python train.py --encoder_depths=[12] --fusion_encoder_width=192 --fusion_encoder_activation="gelu" --fusion_encoder_mlp_ratio=4 --fusion_encoder_fused_qkv=false --init="xavier_uniform" --lr=0.00098 --grad_clip=5.0 --warmup_steps=140
Rows from block 3 of the audio encoder of a small audio-text matching model, named by matrix and row number. Each number is 200 + 20 x the weight over its row's rms, rounded and kept within 0 to 999. All counts start at 0.
After each channel's rows are labels from the 100 clips, of 14976, where the channel reaches its highest value: "lies over" is the class under the peak. Only what is clearly more common there than usual is listed. The data: synthesized solo parts of chorales (CocoChorales).
# c30: last pointwise conv (encoder.blocks.3.c3.0.weight, 128x128x1), inputs 64-127

c30.54,215,240,216,197,233,193,209,207,183,178,198,228,192,225,234,216,221,212,203,191,232,206,227,240,187,223,186,223,192,220,221,188,215,194,187,226,224,217,192,202,229,234,220,226,193,178,198,199,215,205,214,193,234,237,208,155,182,208,195,178,229,203,200,190
lies over: F#4; F4

c30.51,174,226,207,219,231,186,205,201,190,183,224,190,186,227,203,208,169,226,208,191,191,217,207,206,191,176,197,202,191,162,200,180,174,181,220,210,197,198,226,218,192,173,222,197,196,165,194,203,203,212,213,204,190,171,200,182,225,177,213,198,223,191,197,182
lies over: F4; E4

c30.26,201,231,199,178,208,196,212,202,186,201,208,205,227,177,184,214,176,183,194,203,165,206,188,187,178,186,197,213,219,175,192,195,214,167,225,179,211,185,217,196,208,197,182,195,170,164,206,185,196,237,204,226,208,202,220,210,235,165,188,208,221,190,178,213
lies over: F4

c30.61,181,257,233,228,219,185,213,202,198,212,202,213,218,217,216,225,178,203,196,182,181,178,219,208,180,209,205,199,219,223,191,192,190,228,200,203,225,179,215,197,176,185,218,233,178,169,206,212,194,227,222,235,182,189,173,221,210,195,178,207,206,201,218,192
lies over: A#4; G4

c30.42,237,195,221,193,199,185,217,253,230,207,228,227,171,229,215,236,196,160,234,229,222,226,180,202,199,229,217,233,191,237,200,174,211,202,231,218,189,220,218,175,191,187,199,163,218,209,181,204,207,224,184,206,221,181,178,210,203,206,161,208,197,233,190,215
lies over: silence

c30.11,217,212,183,221,179,205,229,202,196,194,207,218,207,185,183,183,182,245,220,189,190,167,215,210,183,209,188,181,191,192,184,240,215,194,189,165,183,206,190,221,181,224,204,207,187,184,170,185,186,220,185,217,202,215,240,203,206,197,235,221,213,219,176,220
lies over: F4; F#4

c30.121,216,189,206,179,217,225,208,215,176,214,196,226,173,178,196,196,201,223,194,200,196,190,196,204,164,208,209,190,208,184,214,218,204,212,189,227,219,228,191,220,229,201,216,215,193,185,202,192,211,190,216,212,218,227,239,201,198,189,235,223,188,188,187,226
lies over: F4

c30.114,200,178,183,222,208,180,187,206,235,169,202,220,216,232,232,211,262,209,222,220,225,210,238,195,208,237,226,216,184,213,197,190,226,204,203,218,202,213,201,230,196,205,228,201,197,197,224,185,193,200,192,178,219,197,177,172,184,176,190,197,182,234,213,204
lies over: silence