python train.py --model="audio-text matching model" --dataset="synthesized solo parts of chorales (CocoChorales)" --time_shift_ms=50 --n_mels=40 --hop_length=160 --encoder_activation="celu" --encoder_depths=[12] --fusion_encoder_activation="gelu" --fusion_encoder_fused_qkv=false --fusion_encoder_bias="all" --fusion_encoder_parallel_block=false --fusion_encoder_inner_norm=false --fusion_encoder_drop_path=0.05 --lr=0.00098 --grad_clip=5.0
Rows from block 3 of the fusion encoder of a small audio-text matching model, named by matrix and row number. Rows with one number belong to one neuron. Each number is 128 + 32 x the weight over its row's rms, rounded and kept within 0 to 255. All counts start at 0.
After each neuron's rows are labels from the 100 texts, of 14976, where the neuron reaches its highest value: "fires on" is the input token at the peak. Only what is clearly more common there than usual is listed. The data: synthesized solo parts of chorales (CocoChorales).
# fc1: MLP up (fusion_encoder.blocks.3.mlp.fc1.weight, 768x192), inputs 96-191
# fc2: MLP down (fusion_encoder.blocks.3.mlp.fc2.weight, 192x768, transposed), outputs 96-191

fc1.136 [167 106 167 123  67 155 149 109  78 118  78 128  90  99 170 122 162 111 178  95 124  88 168 146 145 149 163 138  91 159  90 168  97 119 127 115 121 130 117 175 125 101 158 129  86  96 160 149 141 162 186 141 180 124 161  84 146 126 119 105 158 125 107 155 137 124 101 123 123 119 104 155 131 135 169 122 148 115  96 156 156 125 185 200 141  94 131 174  72  64 159 159  88 104 174 124]
fc2.136 [143 127 136 117 116 108 143 115 113 151 113 131 114 115 138 111 126 119 141 106 123 111  23  52 126 154 149 129 112 244 112 131 129 118 151 123 120 148 112 109 142 170 125 119  72 124 130 117 113 112 104 151 145 116 144 114   0 105 147 108 110 123 129 130 139 122 114 225 146 106   0 114 114 122 127 147 151  76 115 144 115 139 125 145  92  75 112  99 113 131 128  99 118 123 153 117]
fires on: "<end>"

fc1.723 [167 102 109 145 165  93 147 165 108  93 120 132 128  85 134 172 152 146  83 143 143 135  87 176 126  85  74  87  99 173 177 152 142 132 170 121  76 132 157 138 173 134  81 123 154 138  99 116  92 167 130 123 146  94 160 167 131 124 106 177 143 158 118 142 158 146 168 101 144 179 140 165  98 124 191 129 165  84 137 142 177 158  64 120  93 157 149 179 113 128  94 106  96  90 115 120]
fc2.723 [106 176 127 193 123 135 111 148 136 102 154 140 135  80 125 108  76 135 106 166 177 139 198 108 135  94 132  94 102 172 108 141 106 179 165 108  86 140 132 148 151 102  79  92  89 173 133 207 129  83 124 104 117 101 126 124  55  97 113 124 147 117 131  88 116 127 127 123 101 145 180 139 155 101  93 149  89 122 122  74 149 158 147 153 195 128 132  62 138 143 164 116 115  85 154 120]
fires on: ":"

fc1.496 [184 145  80 156  81  85 116 151 119 138 129 158  96 173 111 109  71 141 179 126 156 157 155 145 112 110 137 128 123 180 141 136 115  82 120 151 171 181  86 166 125 167 134 161 112 115 100  77 169 116 117  88 111 123  97 132 182 140 153 175  68 150 157 146  86 124 118  93 104 100 153  96 178  87 138  92 156  98 103 150  80 149  95 160 172 182 172 130 105 113 121 112  87  85 178 106]
fc2.496 [129  42 140 124 165 109 128 100 126  88 141 134 112  82 125 139 155 123 136 127 105 119 125  82 147 108 124 134 130 123 166 149 117 145 166 128 116 112 113 240 103 174 100 136 156 122 140 154 127  61 133 136 117 112 118 130  84 161  99 156 147  90 131 171 134 148 100 154 121 155  89 130 111 151 119 118 126  94 149 154 120 105 146 132  99 169 150 123 201 144 100 160 125 125 106 179]
fires on: "trumpet"; "trombone"

fc1.235 [122 118 134  43  88 102 157 163 166 115 106 144 109 157 113 191 156  89 183 148  71 170  98 167 128 138  83 137 104  82  82 146 125 119  67 152 166 110 141 146 149 138 169 134  86  82 160 107 137 134 172 169 159 148 130 104 146 129 124 154 133 132 158 178 127 101 180  95 156 168 146 149 156 157 121 107 149 141 123 154 161 116 126 129  95  79 204 119  89  82 100 126  95 136 148 134]
fc2.235 [113 150 116 135 148 145 121 127 148 125 132 125 133 127 114 116 110 118  37 145 146 141 177 160 157 122 116 139 133  50 141 112 131 143 242 136 177 109 146 219 110  68 109 141 201 143 110 132 138 101 112  81 122 128 104 146 228 216  68 149 143 134 117 153 118 147  91 177 142 164 237 149 179 139 110 117 117 173 146 120 146 127 123 121 131 150 130 167 136 144 171 136 135 132 117 116]
fires on: "5"; "d5"; "bassoon"

fc1.741 [107  79  98 108 161 108 133 111 155 151 120 167  70  87 169 129  90 140 119  92 173 107 121 107 124 162 138  96 115 168  79 150 168  79 146 155 116 140 108 153 107 134 151 112  75 187  84 163 180 174 172 111 125 143 170 118 146  77 135 164 136 141  80  92 123  83 171 131  91 145 169 162 101 144 187  83 163 139 112 145 129 111 195 178 130 143  76 141  94 153 159 112 166 181 142 168]
fc2.741 [138  86 129 106 145 115 130 108 124 165 133 107 123 110 128 128 145 120 128 119 120 119  16  23 122 213 136 137 129 255 141 131 110 117 132 135 124 136 124 210 121 142 124 129 148 120 144 118 118  51 123 131 134 129 132 124  19  81 122 137 137 118 128 167 135 143 121 217 130 163   0 125 138 134 123 140 122  36 131 161 122 104 135 138 121 133 135 103 170 124 133 128 131 130 136 135]
fires on: "#"; "a"

fc1.749 [160  77 135  48 139  90 114 128 107 114 114 180 102 157 106 222 134  73 166 156  89 162  98 152 124 119 109 101 129 106  84 163 151 128  85 149 134 107 163 147 129 133 135 110  91 114 101 141 111 109 164 170 120  99 111 121 151 141 104 146  72 100 122 132 128 126 164 115 107 128 114 104 110 181 141  84 136 169 117 107 147 164 111 147  85  81 159 165  91 105  67 129 139 142 171 154]
fc2.749 [ 87 127 102 139 167 144 105 139 155 140 138  86 135 151 111 110 113 166  72 149 138 146 122 187 134 113 116 139 141  71 179 111 141 124 193 165 137  94 137 224 108  90 116 167 157 138 107  72 151 113 100 106 112 144 108 146 164 167  81 157 156 148 108 141 113 173 110 213 161 135 187 152 129 143 113 108  83 133 171 129 143  98 123 110 137 182 137  80 150 134 148 139 155 151 110 144]
fires on: "5"; "d5"; "horn"; "bassoon"

fc1.469 [103 139 125 131 115 124 151 117 130  33 164 104 132 159 137 136  80 110 127 161 166 145 207 130 131 185  87 155 173 125 102 136  67 172 153 119 134 101 126 152 110  69  84 102 115 183 106 149 100 101 134  96 139  89 121 182  95 157 128 127 155 143  85 129 125 109 130  91 131 176 178 104 142 122 166 138 123 173  56 134 126 161 122 116 118  80 180 173 103 145  74 127  98 116 121 128]
fc2.469 [106  82 130 126 138 110 127 138 127 177 138 100 126 116 131 128 135 128 141 120 118 126   0 103 128 135 131 126 127 132 163 129 142 113 128 141 109 125 114 223 129 211 142 137 156 117 136 103 127 105 114 133 129 142 131 125 191 131  68 133 137 138 123 152 126 152 130 184 115 143 157 126 119 143 116 129 130 158 172 140 120 114 125 126 117 155 135  91 179 126 140 133 140 132 108 159]
fires on: "5"

fc1.676 [176 180 113 157  94 121 165 145  93  80 133 197  93 124 137 146 155  69 149 119 155 166 147 160 163 146 121 100 174 134 124 136 150 177 126  87 153 136 155 143  97 118 134  87  96 146 115 228 116 116 142 107 130 148  91 128 149 114 116  95 152  74 140 170 134  97 102  58 116 126 173 116 130 110 128 135 137  87  57 113 107 124 156 111 149  96 145 168  78 136  68 147  63  74 162 158]
fc2.676 [125 111 126 131 139 125 121 137 134 147 136 101 132 130 124 115 129 136 102 128 126 132  73  87 121 187 126 129 134 126 148 125 142 123 158 144 136 120 128 255 122 180 130 138 126 130 124  98 134 138 119 120 120 132 125 131 171 177  36 134 139 142 117 145 121 152 133 161 130 185 173 134 173 140 123 125 116 204 150 143 127 131 124 119 130 109 136 157  89 130 144 137 144 137 116 144]
fires on: "#"; "<end>"

fc1.336 [141 126 117  73  92 140 181  78  89  99 160 170 129 104  95 128 162 170 118 181  79 118  92 119 155 152 190 139 145 101 152  86 105 166 178 172 176 150 159  88 166 167 113 114 130 168  93 176  82  82 126 113 144 158 121 184 166 120 164 133  72 141 177 136 189 124  86 174 114 184  73 161 141 160 185 136  74 128 165 125  90 118 171 111 118 106 104 102 135 125 108 148 128 150  90 127]
fc2.336 [122  86 127 115 152 111 129 128 134 107 142 115 100  97 123 133 122 112 109 121  85 114 118  81 157 171 134 140 129 194 175 144 140 113 130 131 129 120 111 212 113 180 113 140 113 119 132  98 128 106 117 168 126 125 121 132 125 164  96 155 144 110 126 213 128 164 146 255 113 129  19 135 103 178 101 128 117  60 176 165 137 115 136 137  89 187 150 115 197 152 157 148 136 136 105 135]
fires on: "c5"; "b4"; "a"; "oboe"

fc1.103 [157 169 157  62 103 168  86 172  79 109 131 117 124 155 112 117  93  84 121 136 159 131 156  99  81 131 112  87  86 134 156 149 113  93 109  98 180 128 157 167  83 130 125  98 112  93 123 147  99 124 179  90 182 160  93 150 118  90  98 179 157 142 101 105 161 126  83 139 114 160 117  72 104 157 107 183 134 111 165 101 142  85 169 154 125 160 114 145 159 159 108 115 142 134 110 141]
fc2.103 [167 119 139 131 121 109 130 121 108 156 117 116 152 159 137 110 122 150 177 107 147 119  69 183  95  86 138 118 132 121 117 120 106 145 192 126 101 136 135  29 140 113 126 120 112 125 129 148 121 201 116 137 135 122 150 122 255  80 214 109 124 154 130 109 129 106 154 121 148  97 187 117  95  98 154 131 134 137 118 145 105  62 115 127 162 114 120 144  35 118 109 115 124 126 132 155]
fires on: "violin"

fc1.266 [ 99 130 178 172 138  93 185 111 128 155  81 193 171 107 145 165  70 104 119 181 106  87 165 156  86 122  98  95 161 156  84  98 131 102  79  81 104 166 163 127  88 125 116 101  95 141 113  85 176 120  97 114 149 149  77 141 141 128 156 154 172  99 110 110 100  87 123  99  81 153 102  82  70  98 152 177 112 128 181 150 112 115 116 170 180 122 116 128 108  88 129 101  87 126 137 178]
fc2.266 [ 81  98 115 128 134 114 136 122 141  95 168 129  86  84 133 144 158 143 155 133  85 119 211 125 121 110 121 150 135  74 158 154 156 122  52 131 113 108 111 180 106 169 117 129  94 123 148  96 135  86 192 179 111 133 123 129  45  84 139 150 124  84 144 161 129 166 128 171 120 132 126 121 122 169 103 118 133 152 124 113 115 116 152 124 123  89 144  58 241 143 108 154 133 129 107  70]
fires on: "trumpet"

fc1.583 [118 106 128  84 139 144 154  86 112 131 161  94 171 162 157 106 111 171  92  75 157  95  77  98 155 166 101 141 140 175  83 132  81 165  67 121  86 134 104 125 176 145 171 122 136  72 134  93 174 130 155 177 182 121 132  98 130  98  93 171 172  91 131 113 119 153 149 101 188 176 176  93 134  98 154 139 176 151 154 112 179 166 121  80 140 168 185 112 183 169  95 173 156 122 122  85]
fc2.583 [154 120 126 124 150 122 127 130 122  86 128  95 128 139 117 111 123 107 146 132 125 119 161   3 103 162 131 159 140 255 148 128 126 126  84 142 139 115 120 157 127  87 106 137  73 137 129 129 128 126 116 153 123 125 125 133   0 117 112 146 142 133 125 195 122 154 149 143 174 152  31 124 130 156 102 125  80  91 152 172 138 138 118 116 154 129 154 225  16 136 146 148 142 133 115 151]
fires on: "c4"; "f5"; "e5"; "g5"

fc1.646 [153 113 107 147 107 143 144 104 159  86 125 124 123 118 105 129 135  83 124 141 135 132 183  91 111 110  78 183 156 123  66 123  83 127 156  96 120 166 145 144 121 130 117  79 159 188 150 192 145 143 153 155 138  64  92 151 112 117 130 111 115 116  99 121 120 130  88  79  89 151 152 156 115  43  92  96 160 109 113 136 152 153 104 152 106  74 142 169  91 139  92 131 133  94 148 152]
fc2.646 [133 125 127 131 132 121 124 138 129 156 138 102 129 133 127 116 126 142 125 133 124 132  44 100 131 185 134 118 131 113 141 122 131 122 183 139 131 128 125 253 125 180 138 129 118 127 129  91 134 166 127 111 123 135 133 128 172 184  42 126 134 137 123 129 123 156 157 166 128 181 159 131 159 143 125 131 117 194 147 138 126 142 132 130 131  84 134 168  53 130 146 126 140 132 123 127]
fires on: "<end>"; "#"

fc1.746 [121  86 135 147 159 178  98  88 124 127  89 150 142 157  78 122 170 140 158  80  95  98 119 169 168 156 169  97 126 146 115  90 108 146 153 140 119 140 141 107 157 161 166 143  82  64 114 183 140 116 172 106 142  87 132  90 111 123 169 128  81 172 145 102 134 175  94 108  96 178 128 170 111 192 113 129 146 160 168 161 137 166 128 135  96  94 155 158 138 180  83  97 167 123 143 180]
fc2.746 [117  98 136 131 156 103 125 137 129 160 145 118 130  98 124 129 111  94 171 135 111 128  97  99 189 155 132 143 124 189 153 120  99 108  99 133 153 121 124 238 118 135 130 140 163 140 134 158 125 102  75 139 134 130 115 137 162 195  76 152 156 122 119 199 117 147 127 255 154 156 128 145 146 165  73 133 133  97 164 122 151  96 138 146  90 172 147 127 158 141 207 137 126 122 124 117]
fires on: "c4"; "b3"; "f5"

fc1.479 [107 110 109 100 179 170  92 155 157 190 141 110 130 156 148 236 185 106 149  95  78 112  60 176  95 144 112 113 125 122 118 104 111 168  83 163 119 120 147 119 148 168 206 159 177 117 181 105  95  74 115 123 162 129 113 124 114 135  78 153 138 124 128 168 132 134 100  86 114 165 114  85 149 121 180  96 108 158 121 155 135 116 129  74 107 148 162 177 113  73  55 144 162 196 146 166]
fc2.479 [107 161 131 153 139 127 124 124 142  67 141 150 120 104 119 115 110 104  93 157 136 135 255 127 162 129 117 141 130 107 130 137 116 156 184 118 154 119 123 192 113  88 103 124 129 159 122 168 132 161 156 109 112 115 113 141 202 191 107 143 145 101 124 134 120 138 111 100 119 145 255 138 131 134 103 118 127 167 130  85 144 156 129 134 134 141 136 179 138 158 172 143 121 116 117  80]
fires on: ":"; "5"

fc1.672 [144  97 134  86  93 137 182 110 109 165  78 136 152 103 138 190 137  81 139 128 133 128 127 145 113 157 184  92  67 124 107 109  93 144 111 123 180 143 100 167 166 167 127 128 145  68 138 155  81  92 117 132 189  95 121  77 127 139 128 141  83 105 168 146 195 120 137 143 103 156 152 139 121 121 141 197 189 155  85 148 108 142 141 156  83  97 140 174 120 130 133 113 107  62 177 119]
fc2.672 [171 119 140 121 117 107 139 114 116 146 111 137 113 120 139 120 129 128 158 112 118 113  75  50 113 163 147 114 116 248 110 132 116 118 165 120 111 142 104  88 141 216 135 116  42 119 134 121 117 168 125 162 137 110 144 118   0  88 165 111 116 120 134 114 135 117 106 161 137 104   0 117 105 121 139 140 145  66 108 150 114 146 132 147 102  91 117 103 101 126 114 102 119 122 156 114]
fires on: "g"

fc1.545 [ 88 131  83 146 150 157  89 145  86 159 121 166 166 144 165 170  87 115 172  87 165  83 125 147 115 156 154  65 156 173 131 154 156 108 172 133 117 143 158 172 160 149 167 169  90  90  94 112 155  98 177  79 109 177 123 138 165 169 126 115  96 171 107  87  96 118 110  79 170 171  84  94 166 180 151  92 104 103 153 186  82 137  96 144  80 154  94 170 155 160  87  99 117  79 168 101]
fc2.545 [ 91  94 131 143 137 105 128 118 120  72 133 116 110 112 126 131 133 113 115 137 115 122 255 138 146  67 124 152 138 101 158 147 138 150 166 120 111 127 116 176 118  68 102 131 145 138 137 129 124 157 147 140 111 117 133 128 207 143 132 139 139 110 138 149 130 147 123  66  88 114 200 121  89 131 113 124 114 116 136 105 124  89 126 127 133 193 134 165 209 146 121 161 123 125  97 136]
fires on: "g"

fc1.50 [151 174  89  75 159 176 154  91 116 140 123 105 146 153 116 172 104 138 112 152 162  95 181 132 117 175 119  81 101  73  84 146  93 127 172 146 145  87 122 201 146 140 118  96 185  91  95 136 127  83  88  77 164 145  97 150 190 159  62 119  92 105  91 158 165  97 172 112 108 149 168 121 180 107 171 113 153 129 122 153 134 133 162  89 125 155 151 189  93  68  97 103 132 139 137 112]
fc2.50 [164  79 143 111 129 106 142 116 123 173 124 140 108 100 137 137 147 116 152 104  96 116  24  60 107 161 140 105 119 203 138 141 122 106  92 125 111 129 103 255 135 245 144 127  96 114 143 140 119 163 143 157 139 108 131 121 143 131  57 129 120 111 138 138 133 128  95 171 121 135 102 123 142 142 135 131 148 159 124 156 114 153 142 141  96 112 130 147 127 118 127 121 123 122 134  98]
fires on: "c5"; "5"; "e5"; "b4"

fc1.192 [142  97 150 121 165 151 121 119  97 150  88  96  83 148 127 105 111 139  91  75 139 123 101 109 143 169  95 122  80 164  87 100  66 131  85  95 143 175 173  84 113 169 121 130  71 165 118 113 184 105 148 107  91 171 142 147 146 158  93 167 123  69 114 157 106 101 100 142 165  90 103  75 155 143  98 108 175  84  72  80 116  90 101 176 120 150 166 129  86 128 187  72 108 123 115  88]
fc2.192 [130 121 140 121 131 117 130 122 128  23 128 155 122 116 125 138 146  95  98 113 127 118 247 114 133 169 117 140 133  87 125 145 126 155  33 115 136 128 136 131 121  22 102 127 209 126 138 171 124 114 172 144 129 116 125 132 190 140 153 139 129 110 130 164 134 115 127  70  96 159 184 117 139 130 135 121 134 114 127 140 127 144 126 120 123 159 137 209 197 137 122 155 127 126 104 136]
fires on: "violin"; "<end>"

fc1.568 [ 80 118 107 159 159 173 162 132 134 143 140 118 190 119 172 114 193 135 128  76 133 122 120  88 131 160 185 107 167 115  68 146  83 130 165 143 177 172 129 153 162  63  97 130 116  86  84 145 116 140 124  85 143 184 170 112 128 146 111 113  83 118 143 144 157 101 159 142 106  93  78  81 167 193  99 162 167 113 132  80 155 135  84  86 111 115 113  98  88 128 107 110 128 164 112  87]
fc2.568 [205 107 126 128 138 123 117 115 123 196 118 102 148 162 124 130 141 171 164 110 125 131   7 101  46  84 122 109 148 146 149 102 114 111  90 146  87 115 133  59 118 190 140 131  48 133 126  82 136 255 146 153 120 112 128 134 127 109 174 132 134 148 124  82 122 129 135 115 173  95 116 137  78 132 175 118  99 147 127 160  99 105 123 114 144 148 132 119  98 107  98 131 137 152 124 162]
fires on: ":"

fc1.415 [108  98 154  93 116 109 105  82 186  75 107 177 168 126 114 166  83 134 148 172 182 112 163 108  77  88 138 153 113 130 169 180  97  97 192 139 155 111 185 131 100 154 102 159 156 165 143 117  80 123 163  93 173 102 134  92 121 103 116 127  78  76  91  93 137  69 133 138 104 120 148  82 145 128 193 166 131  84 174 160  99  88  91 109 129 136  46 147 152 139 173 139  64 105 150 142]
fc2.415 [ 91  83 135 133 140  97 138 151 132 124 163 127  96  82 127 138 136 114 148 135  81 126  79 116 160 121 136 153 118 125 180 152 151  94  90 128 117 120 102 255 122 185 130 138 128 118 147 115 126  74 123 139 125 130 128 123 171 150  72 143 134 106 139 185 122 174 142 234 116 132 148 127 110 175  84 128 140 145 178 131 134 126 147 142  96 158 155  85 149 142 156 144 132 123 106 117]
fires on: "trumpet"; "f4"; "d"

fc1.80 [137 112 175 144  60 122 121 132 133 107 105 183 116 142  91 134 143 140 143 174 105 141 186 106  99 176  98  91 150 109  95 127  88 197 143  83 173 150 157 162  82 122 103  86  86 140 101 132 125 101 135 114  97 146 155 114 112 142 122 117 149  62 153 110 145 142 150  55 129 121 138 137 172 137 133 154 177 120  96 144 110 158 160 160 177 108 129 178 136 103  75 107  75  75 132 141]
fc2.80 [137 107 128 126 141 121 123 132 135 151 132 114 133 126 121 123 126 126 113 127 122 131  55  89 130 198 124 134 131 155 143 127 132 121 135 139 143 118 130 255 121 194 130 135 123 126 125 117 130 126 121 124 126 131 119 134 167 180  25 143 141 139 122 153 121 140 135 184 118 180 178 137 162 140 121 122 123 181 143 138 133 140 125 123 118 108 139 153  90 130 153 138 138 136 121 138]
fires on: "<end>"

fc1.543 [160 147 107 165 128 128 177 125 125  80 116 150 131  87 149 183 179 173 145 162 141  76  88  93 125 118 105 117 121 101 161 168 157 146 137  72  86 115  94 176 100 160 111 131  98 162 128  85 172 164 129 145 123  88 118 126 154 135 170 126 109 174  79 182 112  89 156 106  94 173 163 139 161 179  98 169 175  82 107 113 167 167 125  85 111 181 141 139  78 147 177  78 101 168 157 151]
fc2.543 [ 75 104 133 137 117  98 136 132 116 128 154 130 115 106 130 143 141 118 139 134 110 128  33 111 137  22 132 128 127 107 150 140 111 116  72 123 116 134 117 139 129  92 132 113 136 127 163 105 131 163 171 143 127 123 136 119 145  88 131 119 127  99 153 122 140 169 198 125 111 111 120 121  97 148 127 142 130 131 128 114 117 126 150 147 136 128 143   0 159 130 138 132 113 116 107 120]
fires on: "<end>"; "d"; "f4"

fc1.738 [168 127 124 133 107  88 159 124 132 132 132 184  85  89 145 125 117 160 134 125  82 121 197 100 131 119 114 118 143  97 145 126 151 104  83 142 178  91  99 118 127 149 148  72 160 169 104 137 147 123 132 114 134 166 155 123 152 167 171  83 146 119 100 135  94 139 151 154  70 145 173  90 121 173  96 161 142  94 153  54  93 193 166 138 108 107 125  98 148 133 162 168 149 129  82 132]
fc2.738 [112 137 125 132 129 129 125 126 127 143 117 115 136 143 131 117 126 143  98 115 141 127 134 106  91  17 126 120 131 155 132 120 132 130 147 134 114 123 129   0 133  99 126 134 109 136 118 116 130 185 120 136 129 124 129 130  82  74 199 128 123 142 122 103 127 122  83  99 148  76  95 127  89 113 143 124 111  95 134 134 122 142 119 117 134 158 118  64 171 123 131 127 134 137 128 124]
fires on: "#"; "horn"

fc1.168 [126 134 123 128 129 101  96 108 144  59 107 173  87 115  80 100 131 146  98 122  92 157 181 103 124 130 133  91 111 134  67 148 124 158 114  80 125 149 149 188 139 138 130  85  91 180 152 209 109 168 147 139 134  66 131 137 116 148 108 131 110 103 111  97 143  98  97 145  95 110 146 160 142  85 137 127 113 161 125 102  85 169 165 152 118 126  91 147  75 169 156 160 121  79 109  86]
fc2.168 [148 143 125 132 137 126 120 139 133 184 129 115 138 138 125 119 117 132 137 134 130 134  47  23 157 151 131 125 130 217 130 122 125 127 191 136 147 122 129 191 123 250 138 128  76 132 123 105 134 153 116 112 121 139 125 135  60 158  50 137 142 138 122 136 118 148 182 182  98 185 102 139 159 148 124 128 115 176 143 126 138 217 129 133 121  49 140 146  30 131 161 135 138 131 134  88]
fires on: "<end>"

fc1.609 [ 89 173 145 111  76 158 169 175 113 125 168 180 106 117 108 122  97 146 187 100 162 160 113  86 132 127 147 104  71 176  92 140 128 175  91  88 138 125 157  94 113 152  99 136 118 112  96 102 160 104 105 173 178 175 146  76  90 129 126 154  94  74  78 169 169 133 132  93 112 179 175  66  95 178 128 147 111 143  86  74 143 155 116  83 155  82 176 139 124 150 154 132  92 176 115 156]
fc2.609 [153 125 132 131 120 124 130 123 121 155 116 127 131 140 136 123 133 147 134 114 133 124  78  95  87  33 132 110 129 160 120 123 121 126 114 127 110 131 123   0 134 149 135 122  88 131 127 117 127 221 132 144 130 117 135 126  51  70 202 119 119 135 128  93 130 114  96 102 143  76  73 123  82 115 154 129 122 105 120 139 114 147 125 127 130 129 120  79 133 118 116 120 126 132 138 125]
fires on: "<end>"; "bassoon"; "g"

fc1.139 [129 101 107 101 130 130 172 131  99 188 150 132 131 113 200 123 134 103 112 112 120 112  79 117 128 171 121 145  78 140 100 114  86  97 116 104 165 198  87 151 168 169 170 115 107  70 141 166 106 114 138 120 192 161 127 128 129 152 113 126  84 109 174 162 170  89 158 151 147 163 160 141 174 113 143 199 156 154 152 129 137  88 150 183 121  98 102 170 116 130  93  90  74  90 115 118]
fc2.139 [169 105 137 118 121 110 135 116 118 138 118 140 119 123 137 127 133 122 177 114 119 117  87  42 118 186 141 122 120 255 111 133 116 121 143 121 117 139 110 103 135 210 130 118  64 120 135 132 118 135 127 168 135 117 141 121   0  91 163 119 121 120 133 127 134 116 124 153 125 128  13 120 119 123 137 137 150  56 104 148 116 148 130 142 108  85 124 115  91 124 108 112 120 125 150 125]
fires on: "g"

fc1.326 [114 157  86 108 106 115 127  99 118 141 151 153 117 142 114 171 115 173 152 158 129 166 148 140 167 122  92 169 142 162 107 114 158  79 142 143 109 110 179  88 132 162  99 162  84 154  80 162 137 102 179 171 162 103  87  87  84 122  72 118 148 172 169 159 102 115  86 167 132 170 134 158  85 149 104 108 147 126 163 174 126 113 150  84 149 145 100 104 165 150 165 110 161  97 165  88]
fc2.326 [125 152 108 113 125 120 122 115 139  51 122 144 109 145 124 141 131 124  54 116 108 119 255 146 123 215 121 147 141  42 138 147 153 169 147 119 174 130 144  71 119  88 102 133 182 114 124  85 127 120 158 177 117 127 128 138 210 130 121 145 130 119 131 177 138 125 212 138  77 174 138 122 115 139 149 125 142 141 116 135 128  99 115 121 108 112 134 202 172 149 113 151 132 142 101 140]
fires on: ":"; "horn"

fc1.114 [166 145 146  80 137 185 164 124 100  73 101 178 114 178 146 195 142 113 113 109 140 156 174 133 166 157 116  93  80  68 118 127 125 126 140 149 134 104 150 157 128  93  87 124 182  81 123 148 144 119 156 145 182 163  94 128 189 186 106  98 140 121 106 159 113  54  90  75 134 163 111 136 197 115 169 145 162 155 136 101 152 100 127 147 153 122 128 179  62 109 117  93 147 110  99  92]
fc2.114 [127  99 135 118 127 116 138 120 124 130 127 138 106 102 133 132 146 116 145 115 101 119  96  72 109 185 135 116 122 157 135 141 131 109  82 126 116 133 110 255 133 190 133 125  81 123 140 127 122 158 146 155 135 112 132 120 123 136  52 124 117 111 135 134 136 133 115 148 117 159 135 121 153 136 133 133 140 169 115 150 117 163 137 134 110  98 127 154 120 119 126 124 124 124 132  96]
fires on: "c5"; "5"; "e5"

fc1.756 [126 139  83 103  91 154 149 156 144  83 155  89  84 153 163 177  81 112 112 155 156 128 152 148  87 166 124  83 154 110 163  88 151  89 161 122 116 109  85  85  93 145  87  98 149 125 178 191 136 167  85 130 134 109 139  75 166 142 144 139 157 100 157 101 109  84 106 118 168 109 110 147  98 132 168 164 183 100 176 167 133  91  90 138 117 130 171 144 127 174  93 119 149 141 173  71]
fc2.756 [ 56 171 126 150 135 112 118 143 139  65 135 143 130 124 122 120 111 102 109 141 151 127 189 116 159  32 111 137 137  68 131 140 128 177 107 124 174 114 155 101 120  96  96 128 153 147 125 149 133 158 153 154 123 117 113 143 203 167 154 145 140 123 128 172 129 139 205 105 103 154 243 131 128 132 109 121 108 155 154 101 144 188 122 114 147 133 137 159 106 151 187 156 132 124  87 108]
fires on: "c4"; "5"; "f5"; "d5"

fc1.750 [126 174 131 151  91 155 122 119 174  62 145 121 128 177 135 120 122  83 134 162 127 178 129 159 158 169  91 184 108  70  64 109 109 124  83 121 169 158 157 161 162  49  74 128 125  96 160 172 146 107 162 159 141 118 117  98 164 219  88 135 141  96 162 156 114 125 106 156 166 169 134  97 185 107 152 157 158 162 168  78 174 122 132 156 150  83  89 139 130 121 106 131  91 160  87 129]
fc2.750 [125  93 141 126 124 106 135 133 118 154 132 117 116 110 136 121 139 128 129 116 111 119  26  85 109 159 139 111 123 123 140 136 137 109 110 130 118 135 112 255 136 189 143 126 118 121 143 106 123 174 134 139 134 123 140 118 197 164  46 119 123 125 131 130 130 144 128 144 129 167 184 119 158 141 131 138 131 197 140 146 116 146 135 135 120 105 129 144  94 124 146 125 132 127 123 127]
fires on: "5"; "a5"; "d5"

fc1.162 [157 132 133  55  89 127 119  92 132 148 139 164  97 118 171 124 129 108 133 147 112 103 138 144 159 169 170  99 111 128 122 106  48  90 126  85 141 166  99 199 119 136 116 101 126  67 124 184 133 128 145 146 182 160 169 122 121 153 122 130 105  63 129 178 174  79 149 139  89 175 140  92 123  98  98 162 190 155  94 130 120 134 137 157  94 135 116 142  71  80 112 128  50  90 115 123]
fc2.162 [152 115 135 118 122 112 134 113 120 136 118 133 120 121 135 117 130 122 149 114 129 117  85  23 113 154 139 126 121 255 114 127 118 122 158 126 125 138 117  60 134 182 124 121  65 124 132 127 118 121 118 163 136 118 137 121   0  62 186 119 121 124 128 129 133 119 113 160 141 112   0 121 102 119 134 138 142  50 112 151 117 140 124 140 110  98 120  92 118 129 116 110 121 128 149 128]
fires on: "<end>"; "g"